A small self-supervised image encoder, trained from scratch: batches of 256, 195000 training examples.
Rows from block 4 of a small self-supervised image encoder, named by matrix and row number. Rows with one number within an expert belong to one neuron, the router's apart. Each number is 500 + 25 x the weight over its row's rms, rounded and kept within 0 to 999. All counts start at 0. Numbers have three digits each. After the name is the row's rms in percent of the matrix's.
Before each expert's rows are labels from the 100 images, of 14848, where the router gives the expert most weight on average: "strongest on" is what is common among them. Only what is clearly more common there than usual is listed. The data: photos of arthropod specimens (BIOSCAN-5M). In brackets: how many of the 100, against the usual share in percent.
# router: router (model.blocks.4.mlp.router.weight, 8x160), inputs 0-159
# up: expert up (model.blocks.4.mlp.up, 8x160x160), inputs 0-159
# down: expert down (model.blocks.4.mlp.down, 8x160x160, transposed), outputs 0-159

# expert 2
strongest on: order Coleoptera (47 vs 16.8)
router.2 084:465504500498495517520501456516527503442499542498467522482458538536516499500474487490502472492483504496514488504512542502513523525477500493481482490508492482486497433464466545502487456468492475549494531514548480497485483541488441500507492535491526446539518504544490493486519480524468509487522511456514463495482529506496496530515500497532535504471506477501534485491515484507506500527503496433472486534520502520564487519500454477493476486526538479511476562519535517497517500497478525
up.19 070:502487495526477504540540496476525488487473512507496509490486490513486502506515485469491537483455446503455515474513503466484502453515504444476500498523493499512507485539483513468477499476536530481490534498503421519532478504466496502479493526518533551500495519508497494474477514488501500483514562476525514504506452478500555474529492482467500510515497495534517481494561484463461517517465510485531486531443473471512515532516478468503502500460502492488488524511560477487532518497529553
down.19 057:484494524506503483490495494514473514491480579471485511494434505568510491500547502470488501485469467529488484532521522487469491516510587476451506540499510499492555491480504552516518514499488510488470458488552485533496502537483488482510516480477467508523491463519480502497445469506520516502494496523548527500480529495481465459469511468490485507495498523475515518494493446541494486503497480493509488526488522520480505512513473495496515477538553470470521500517488490506523459520498491
up.20 100:501468511482528515489477489509516537523507502553502512482503477508496488505470492526503525453527483512471547438467524452517480510511525439500523473512441541510527509513508504508467510483447499480499498523515509472493485500488529470480489510511506571479539489507497479491488525492487546511523452502488541516457549532491499525470501509477441526504532509493504487499522456492505503472488510539496525459492489454494499531476490517488488486520504486449498490530571492487497479511486521
down.20 101:466509493474523515481518478496514494529496548490500514469472497543499497529549527501502547502476494566520529510488494472500496481517510496505540461484470503508500503541508516444505483490527528490456477470534460474517461529447486491483481468513498538503527562489463504493510510536480455486531531477513524465513449478513522445507496536499495491471520492539500533527494464453492482478517506522501520495489519479489541527488492475491508483539540477500501520516467466488469485508532513

# expert 4
strongest on: order Coleoptera (43 vs 16.8)
router.4 091:478470492513509508546455472537489510516487513484499491494487469510502513533444527521472476480533518478481514510488519500533522509481500492504504547474520490506495517461472509523475512487446495471549473517503516481474508521542501508487508562502485500517496492502561513521507498432517512505532458468525514509487535510483494524460482490528467508566520534478480495480492520493492514511509480535569506487472451521498512463464487523508470499489524534493500426461496517480482511504486500
up.19 106:534550474496524491506500530473513522532503496518485443499518495479522463467494528493504500522488523469511488516495450479524478490458525485430518462472490528522526546510521469484524466495488497482503497480471528517501568474509487481498493491502441504490486525460472570511462506500479498490500464515468511516474461496508521530491480516513488497492479517453471507488485526508514426491493502519525533521524504470445485485467518516511524523531492479510539488495496476469469526499524480
down.19 114:513467516501511464539469491530506501484522496463460451506482521497513490493487490517462480509494522461525481514476534511502492515482500481527494496526483486465531534463525516543507481480501453514484489547481527472500526506568517495509505536483500487512478466508570524478486477470515501516481462498502509527479548501484476570463536499528477516533499514455497462472444501542560459506497487479485492508507465507487480469511485526498495531500500506489503442499541482498483513502505487
up.20 117:491513486489534523500521489493437538490505482471487495484514513490516491495461493499500531476476471499505503531527491471496519492495481488464500502520472503458482469510472508513493493483491494465456520608504473478504508499449422487504503512493490514523513477486478524469526509499543501498502497573506543518473480544483489508482488468435502515470487523539525480486552508471497543471506495480488542510514519493529484503500502498501507466501539472543496502493535493471481461500483520
down.20 145:470490484500439485531474493510494483467500498503517499503489473501510492509462480477544521485490515524541510499476504438502495471513508502483501482477530483539514559522484487489487510487493526518448493539504471527479512509507492483511530515503545502501519509545539513476503483451490511506521523517556494477522526453521511493491505516464460511480525491489498522529473456497454480515490492492490475538545500507475499497514472493552467501519535468501534476470512533428579532518504494

# expert 3
strongest on: class Arachnida (43 vs 4); order Trombidiformes (31 vs 1.5)
router.3 099:555549490499503500511481530469472497521533455474516478522561540440493461500523461458498469492465485476468467489520492499501481497522492541508493519494506474515497513512518458493545535495495512528507540470460506508531542468529521519547499526486471454496519485485488460481500514491545497540481475503509478519504482526522480488499507516478544504491474498482464518483478508505491481532500499480490493475482527507509477489493539535522545558510468512502531542496513466536501469500529474
up.19 058:479474498504492497493484481562520541504474537504499540503458463541513538514477538543504541478519527481512502505477520530494542539498439477481482535517476533511437489458500542513455493488505525504510481514540494462489468520480485497489503480492506527498487530509515521516561502500485484500517492483523527494503515482494544509520489493523481512537530470520519500499525496517497542501485500499510510502514496516534511568529453472479465467487512500553504523482520533493529537477466529
down.19 046:495465542490553492487462528488520503531465465465467512461528442488518478460486517505490507507517500508498507488538528538447516504453483517468506485497463500490487482443513497483506454466504449497513497520515500503482539509484554508485506467476493498484449452504474511506513486489480508525486468548525515547487510496507509532505519489489501542474506516521491477493487515524524539458503515493509483569503448495521493487518501547475497512497472460522514516492559524497517478503493507
up.20 099:490486512496498497477502546469479500521519525530498522507473479502500500489515498532548582477489487515506479513497497467483529516454479474519533491470461527537481466494452520516470498459487488492546504486524464521524498521528520523472550544483475543499512539548451492496509558502508508445534454484485531508481516542488496493511496490509534497508494486515525484464508470512527527433474500462494523481486479502531483533491497496493508451501519473513497469498501506516486464477488506
down.20 106:512518517538476526521500490485531516481511540487493464500471515493522513461480515521487499475477515475514468510538454513481488524463539485489507489483498475533547439471483485476484478522451486514525487518507543504501522493500464463519516510438516507559506502497507586500471491477470540506511491495520486529476503531508468517477515464509484509506500479495516504545498482508530469506548475502491498538515532516518504512498493505520491473555519482538533490490484468444509466503446509