{
  "train_examples": 195000,
  "cutout": 0.4,
  "method": "simclr",
  "norm": "layernorm",
  "activation": "relu",
  "moe": "top_k",
  "moe_every": 1,
  "eps": 1e-08,
  "weight_decay": 0.5
}
Rows from block 2 of a small self-supervised image encoder, named by matrix and row number. Rows with one number within an expert belong to one neuron, the router's apart. Each number is 128 + 32 x the weight over its row's rms, rounded and kept within 0 to 255. All counts start at 0.
Before each expert's rows are labels from the 100 images, of 14848, where the router gives the expert most weight on average: "responds to" is what is common among them. Only what is clearly more common there than usual is listed. The data: photos of arthropod specimens (BIOSCAN-5M).
# router: router (model.blocks.2.mlp.router.weight, 8x80), inputs 40-79
# up: expert up (model.blocks.2.mlp.up, 8x80x80), inputs 40-79
# down: expert down (model.blocks.2.mlp.down, 8x80x80, transposed), outputs 40-79

# expert 1
responds to: order Hymenoptera
router.1 [150  93 153  50 109 167 187 119 114 102 121 135 125 160 170 141  79 128 126  79 145 158 110 136 133 162 113  99 130 133  91 112 123 117 195 195 117  67 129 153]
up.16 [144 117 127 152 109 150 102 158 200 128 127  58 166 152 127 140 147 128 143 139 110  67 120 144  87 128 183 123 199  81 149 164 174 107 132 135 149 127 138  86]
down.16 [146 111 119 107 137 129 101 154 135  92 143 146 166 140 170  95 120 157 106 186 173 121 173 176 146 116 128 152 122  99 169 163 150 102 128 164 114 139 152  68]
up.17 [ 94  88 141 119 117  82 148 183 142 120  81 200 123 132 127 139 138 183 150 104 161  99 129  85 138 146  97 131 176 136 136 188 119 140 164 157  87 151 105 176]
down.17 [154 198 119 122 127 103 141 154 129  82 124 151 175  99  66  91 132 128 107 139 149 116 140 146 144 119 188 186  93 128 148 127 129 109 119 176 117 123 160  82]
up.18 [140 126 109 100 166 141 163 107 106 101 105 179 182 197 120  64 114 151 118 129 130 120 106 122 127 153 128 133 157  97 116 190  91 159 139 146 125 101  46 180]
down.18 [149 173 117 155 120 116 125 154 139  79 155  80 137  40 102 158 152 148  94 144 146  80 148 157 163 127 135 168 122  79 157 143 110  90 144 127  97 166 197  92]

# expert 4
responds to: order Hymenoptera
router.4 [ 89 121  93 163 111 134 117 132 105 109 107 140  99 151 128 155 109 171 106 124 116 109 163 121 173  71 133 107 135 146 154 128 153  79  93 143 106 138 155 155]
up.16 [121  83  91 106 100 133 122 115  78  95  51 200 148 123 127 112 142 148  58 131 141 119 111 125 118 135  76  66 146 151 121  81 118 126 102 189 125 109 160 135]
down.16 [109  64 119 144 118 118 135  89 101 107 124 155 121  83 150  75 168 132 113  84 139 114 167 152 143 113 136 123 103 197 160  94 116  93 120 163 184  93 133 133]
up.17 [130 132 108 145 104  97 246  50 100 102 138  68 125 139 146 128 145 128 102 146 131 121 142 116 112 168  90 125 131 130 143  81 148 124 156  92 100 106 148 106]
down.17 [174 126 124  86 105 160  65 152 171 137 116 172 177 152 179  87 111 169 126 165 181 160 199 202  96 106 123 162 125 129 119 127 177 128 128 154 153 128 119 119]
up.18 [158 131 220 160 147 121 133 133 171 133 146  86 113 134 145 153  91  85 157  99 134 173 111 136 157 111 152 117 128 117 104 147 102 162 156 117 130 157  81 141]
down.18 [167 154 157 150 123 167 103 193 136 101 148 150 148  95 179 122  90 120 123 142 129 153 137 156  81  85 132 147 107 120 118  94 137 155 122 133 167  52 124 125]

# expert 5
responds to: order Coleoptera
router.5 [128 184 129 147 109 108 179 107 153 147 198 111 175 110 137 180 150  90 212 120 108  98  92 139 157 119  86 177 178  83 135 163 113 142 115 107 155 156 119  84]
up.16 [116 112 208 150 151 149 107 148 128 115 126 114 111 136 133 147  80 115 106  43 110 140 123 130 168  56  78 140 111 147 128  94 110 166  98 105  93 153 172 137]
down.16 [122  71 154 111 148 101 177 145 144 149 147  83  95 119 118 110 166 130 150 120  89 128 102 103 139 158  51 105 125 131 143 168 128 148 156 102 198 180 103  97]
up.17 [120 124 172 150 131 133 117  86 175 118 131 100 129 164  59 155 140 115  67 175 129 174 101 138 125  96 106 135 135 112 156 104 115 132 115 171 111 159 119  94]
down.17 [124  27 115 124 136 106 127 148 123 143 118 113 109 114 131 136 133 149 124 128 117 116 107 111 137 141  92  96 129 137 127 170 118 111 146 138 217 109 154 141]
up.18 [146  65 160 151 137 128 162 126 189 107 109  68 128 139 112 168 157 115 148 151 138 144 107 126  81 191  96 139 116 123 127 118 145 118 210 112  98 132  99  79]
down.18 [111  20 131 135 146 128  92 122  92 107  89 113 113 155 167 134 127 146 111 161 171 125 119 141 126 132 125  75 128 111 135 173 125 108 159 108 181  95 135 162]

# expert 0
responds to: class Arachnida
router.0 [132  90 170 131 157  98 155 117 169 161 123 131 119 116  94 100 204 152 200 114 122 142 151 129  54 169 173 137 106 124 109 157 108 158 136  94 147 173  92 165]
up.16 [ 93 146 107 127 107 167 108 139  19 153 141 158 162 165 149 168 143 136 113 130 115 151  95 143 152 113 125 140 118 110 110 122 135 131 143 117  35 120 120  79]
down.16 [119  90 126  89  88 131  48 150 165 123 143 164 189 162 161 122 120 160 135 188 181 147 173 196  83 120 159 136 138  85 121 128 162 117 108 146 157  84 126 113]
up.17 [132 151 129 155 119 149 120 103 134 170 145 147 102 115 143  86 146 109  75  98 138 123  34 108 133 143 157 158  67 129 151  77 128 167 145 131 128 129 178 149]
down.17 [134 185 148 121 161 160  64 139 157  94 162  64 117 106 142 131 179  99  81 146 138  92 128 179 127 160 115 143 101  91 105  93 104 103 135 100 180 153 129  75]
up.18 [107 135 106  98 140 135 119 151 173  86  80 144 141  91 118 122 115  85 120 151 122 140 137 105 104 122 128 138  91 137 128  92 130 145 131 136 152 134 121 159]
down.18 [140 127 115 104  91  91 115  78 174 146 159 128 146 138 124 107 164  92 178  98 132 103  97 153  86 121 116 124  82 138 140 104 137 151 138 125 229 162  84 106]