config = dict(
    model='self-supervised image encoder',
    num_experts=8,
    expert_mlp_ratio=1,
    shared_expert=False,
    temperature=0.2,
    weight_decay=0.5,
)
Rows from expert 1 of block 5, named by matrix and row number. Rows with one number belong to one neuron. Each number is 500 + 40 x the weight over its row's rms, rounded and kept within 0 to 999. All counts start at 0. Numbers have three digits each. After the name is the row's rms in percent of the matrix's.
# up: expert up (model.blocks.5.mlp.up, 8x160x160), inputs 81-107
# down: expert down (model.blocks.5.mlp.down, 8x160x160, transposed), outputs 81-107
up.0 124:552534466498435602479472515477490470548553498519614515429422519512505451491525505
down.0 131:449457543425487510520535523498617497544548485561443462470407486578539601453473545
up.1 113:518552473427451495465503469489577514493496530467483546474562484566446509536626482
down.1 108:475459616490533529495543520511473424496515498465429511516423467454548453511461517
up.2 035:542436505531555541409459496603434533490478506471474530515455513500499460544548540
down.2 022:417498463510457482523496459527506488572519572454508495471483537483484482450486455
up.3 069:472504547579495501503498508531454475515509471529510495498515456545476450496502476
down.3 061:554561488487507514486500547517585464523513444489504522538576528407510513492470508
up.4 091:539522455425495510477540457549493539437509538492496543457549569509506456552508460
down.4 100:529531491484450512502555447490497492494463546426433535482533557463550484508514546
up.5 112:511532496518511616461508499506482507548554492509454509465419522504436477513516498
down.5 115:460515562502453592494512534562580480565602507532479482495405462511513481507470480
up.6 028:516464561485496476429449538630438546444488461467509552460439525504482512556546487
down.6 014:532516444533506568462540490459469441470432486478518446541503492466506434525486479
up.7 105:525414503419489522506506473539500532478490594472501505527543602494603506549462518
down.7 106:515494483473467498501474435509491539504468560467463481473510549502501461524553571
up.8 105:521454442491441526491480473475526504566619540521579496445481563497517522475407508
down.8 098:530486535490497523580482456540449469509454474578529478476440468542533502470547544
up.9 089:475490411530508514534482481524524484452487427556452483528548472500575572493508489
down.9 077:572574518567492475479514548553455539482499489534558511514574500492472531445501513
up.10 142:527529582479463532489515468507506506491583456471528545514500470502536549565465474
down.10 165:523490459511564525518461517499507451521493409525453530503495446459508515549546514
up.11 082:487501498513566538507521542545461482557489477517531526531498460530475454475507451
down.11 080:550472538474466528551467422514492487545576525529555493555469502484461452543478499
up.12 095:575528572538518475487522585498531503459556485376487560499467501477488459490489542
down.12 095:519591517518527500480581517522458466424501465394540542524494520455548451537500528
up.13 091:476516555484418461470561547522472477503537504458594568478460530405475577455468552
down.13 091:508524449538485486530518467516599455539560481543526512517547480503503531542500488
up.14 121:480430446440500496492416421480466478502484510473493483444471488515512451458490462
down.14 118:510525493540496491522555500457541506498605453520579538523451491528512602455449539
up.15 024:521448533469523478450465464627511563480473488425516509502424477485525455492471542
down.15 012:492472506494439574441525461515547547476496535485462517505485520546528507510501491
up.16 093:566461573487484502467532496521498529459510515490422462461512529456537479540506558
down.16 087:430502458436506482510466509508548523537468554528488487536532518563477538510544491
up.17 093:522462451508459491496578469539508488412530535480411452466536552470488534510548559
down.17 099:501438447483534492498418465528499540501501502500515437487489507548521545475486573
up.18 116:454450480535498531373456531504529524466580452504559477571515509458473507552470616
down.18 124:556592456553470479468574504485526466447467483502545555495565535528491518492533524
up.19 025:556490491512475468414462499640450527504476488502500526466459541482474472515491460
down.19 014:402518464578453512488504540488477447562524436555557568510400523457489538508493498
up.20 113:477421491495417476514468428488503479512622502528541471461522601410522502481415500
down.20 110:491551493512455523570573440552540464470512496523484509498535466592534571516587472
up.21 095:446538550516497545461542494531457476497550442492504625498479505470494513537460481
down.21 083:522548467552516493566484545504539486580516444571500514532464472468519560511532492
up.22 111:449442504450436498422462576507489562523570546472532535520476537456450481504423548
down.22 101:449483530475531456473531529507484518494520432496485548438467438501489488534476534
up.23 079:471433485441493511412466443532534587454509534524524477478453558539429498557459501
down.23 059:508483503526513548511517486547575482512552461525457478536506523491547562399457534
up.24 119:439482625493548521484473495525488583478530467525404471529493492450468559477459504
down.24 141:481410558479520529495461470491517566534536509477502436534452488509472519474456550
up.25 118:534435476466480498486499569497531560504498498488504482470522493508462468592530532
down.25 112:520505507541513471505471497511455517498433541475507488568546492506443456585558519
up.26 095:499552516527470483480485529497432490462473466447558577528484477464531503460473525
down.26 092:508498520539534490535538519490516500508590407508497542522457424482554606473516512
up.27 123:457429496419526508507445439505527497527519472509559491507504489504526476550526502
down.27 122:499523567488470529477569485496520533487553546425514516476447528489508461543474579
up.28 155:452463574514544381499517497499471554495491490492484481517552495477504565483493509
down.28 168:476431532470499471513495517491588538534556482536428438469490498506507639434436604
up.29 122:505455447505487462532450514484510519479467536498466475437492544502477495444469502
down.29 115:537499461492559495530438491487445490480398466498526499560518515524522489466531467
up.30 043:507485511526521506431475495624454555497499499461471510520437481519535525567485521
down.30 028:488493463484437521499445522466491566569478578539572473474473548508431514480508532
up.31 114:458503597548507439525529534481453462407530498493446513517450488458535448424502502
down.31 115:510592525502510532500591502505510459416466488489483512555497521558561529486500453
up.32 079:530499505513476540404500518543465497460409504447532551489454446455484545528497533
down.32 079:474451455411483471515451533480545523549570503561498453462509505453455508497490585
up.33 096:505503527553511398483490566498479515491481537439418533493528503465495526460515588
down.33 096:502533486549491520504512472624519474452496535420480472541552554506539488507472490
up.34 121:449487479533480472499523531525476507570476520503520498494525580404444560534534576
down.34 129:533496474491575460463485543546509514439458475503482465507532498554537494459459537
up.35 057:480512467471533531415512515541488523487481514455545581489496470496514539501474504
down.35 045:556543499541473445454512454481458523434480502416512594452495566432548462493431516
up.36 099:456551461538535508429478502460491473474482447550434548471469475497426454531489531
down.36 091:489555568549479496449473576529545565443519476471461519561497501450425562534503555
up.37 025:558457513489516478417457492666503561484449500482517516528429503473503490530523500
down.37 012:482512522491528490491551520507515503454456506482482474550456498522555480452529463
up.38 033:542501537533440507414445516617466529457507496457504540469489523480474496525496510
down.38 018:427536556471445453510566472499532514503540597486499512495486564558552539483453560
up.131 054:475469563542520471468493487587483607484525467466495475495416484482519476499495527
down.131 040:555577511495476517492520465554574454496505528409450547544490499564510442522543516
up.132 118:506505450491522509527461442503532465528518521507509517609479563497493587518457481
down.132 112:525475517482482517560504469518389472468439567463499461495477553512555401465483592
up.133 097:556539532534507501523493496529487482392491449381470521543496506436609538500543478
down.133 120:523554458454539534549471432540425452476492483445539548522526520475554470501543408
up.134 029:571457529473491509436473497605474521472462489509513524545480505501523500582501535
down.134 017:503553483481493508580479520528519506600508476558538450494530476548537532486487492
up.135 159:524480520525515540510525500568497507494574471509541492545491526446586571474531515
down.135 166:486569499497526485404527576519432522496380508518493532454523503529462393575552502
up.136 107:415513457509526579478483433475525531504550491503452487384440514527459568462486480
down.136 099:452523464504487544505450515538476448520442489513503510466421502524447440462516431
up.137 060:566493532531532488506461507557411510444490457530520508558464467454548512526547576
down.137 050:553538540520502454492553512514539519483542478513558539502585528438498523556488489
up.138 121:582470537493459515498554494498552480500597490499533498428549465479564489532518509
down.138 121:508483532445517504580522484543574429561495522521427487515442488570568498515515490
up.139 126:428455474487428478533513510462502454507551538493486496469521586483516476516403481
down.139 106:598482501516493530573456414464442516463472509513522466537510519511531520445458505
up.140 127:553376485410482468538442567480536488602566506525581469460534459494539486492503560
down.140 132:522443534486511490562491435485506474586444497549505500467458484587538508504522483
up.141 059:529465498515460496467534505530457525448504570552447543514546539461576443528454484
down.141 039:466489435478447503483482476491571557562564493481504505423495464539480538506502526
up.142 099:461526569524463497479548524536503473485511469420480559483461469446571472468537534
down.142 093:528571486485531521430501542511478482517554440509590548524517494454504500519481490
up.143 120:453481491489453448477480495459525522548521510503475505490535444493416512452453528
down.143 120:476509498534516475450480528486519510510450462563488543444547471475407498582497514
up.144 081:485514468468541505496518470537426501456523472520528521538529526483534446533438502
down.144 072:486533444480499554484470545568581471536494431461494510543470461551559505513520523
up.145 114:466490510544503496516474542493537498462534531523461525540428527529510587491422527
down.145 119:469488467474449480617538476552465446523481531531504466536512576487555497439487500
up.146 028:536450546523502458454467471623470546468451478494514520519470492502477470585522512
down.146 015:446409491447489454498421525497569550525509503552481439514517499407500498459493489
up.147 092:461488454562500542485488453552490487494515495493505514522445528454501518548594569
down.147 094:537518466497557523470437506562464518456482450444547492493484496516502460480487538
up.148 071:519442526513489513483532539529543540429471441460491503543459454510550556532524531
down.148 060:479490536505478483498497578461492554540459541470468476558559510450463494554484533
up.149 115:474532459489455444503531496506497498540579509498500489487558594431473547508449504
down.149 096:491525421485434519487473482533519517486426552514484545458550535548457497499531462
up.150 114:460517488448467472489434483494515495482472491526454500464493489541401474529478462
down.150 105:512561538528487515491599488504478477407547493433481541551465531470516548519478608
up.151 075:499507512445525510490466526529538516468490485501544529452486460526471519499469528
down.151 063:496575591554524514503548499521450462484508525449497510570532495455521469569508461
up.152 133:529496503551532557411499552532500538436540456507569499541526481450512471557515532
down.152 137:546600452536501512468560474514489452461475488482551535517487545527531472488516520
up.153 128:478538530587512508476560545491508503435505493402494502423458511430506447450456521
down.153 121:451563523438506527447523525486498510443489546443495494541524532519481460494480540
up.154 126:537444458486454491477432506477514517591559531513557491450535527534417539508421490
down.154 141:519452549501497488546448446477489510513484484538490474481499470496473550508537521
up.155 113:506547455421499479495483565502478533534483534480534523534556528516422537448527509
down.155 114:480458542449540500505508464478537474578554531437470478526459463557540496565510538
up.156 098:444474506471417542471524485525469540543488525450399510418509553442461557551506591
down.156 103:498485472450574518479445516553553529474501487479445429498473500572553529467489513
up.157 106:504495540542462507513572426515438505384499480516478502572532515478564512527528487
down.157 107:574614512539520523466553557522535445410474461495498535536518502516496477499497520
up.158 088:437517499541603483500465571520486470501484471472475508539531440538491421515453524
down.158 095:499497465436522522490425544513520553593557475470497494449462529418533530451479541
up.159 121:519491490462547530463392551479520553537478442494532499468520445486421493513546566
down.159 126:462423545506495512525523469512484507579508489472503491508468442477526494534531468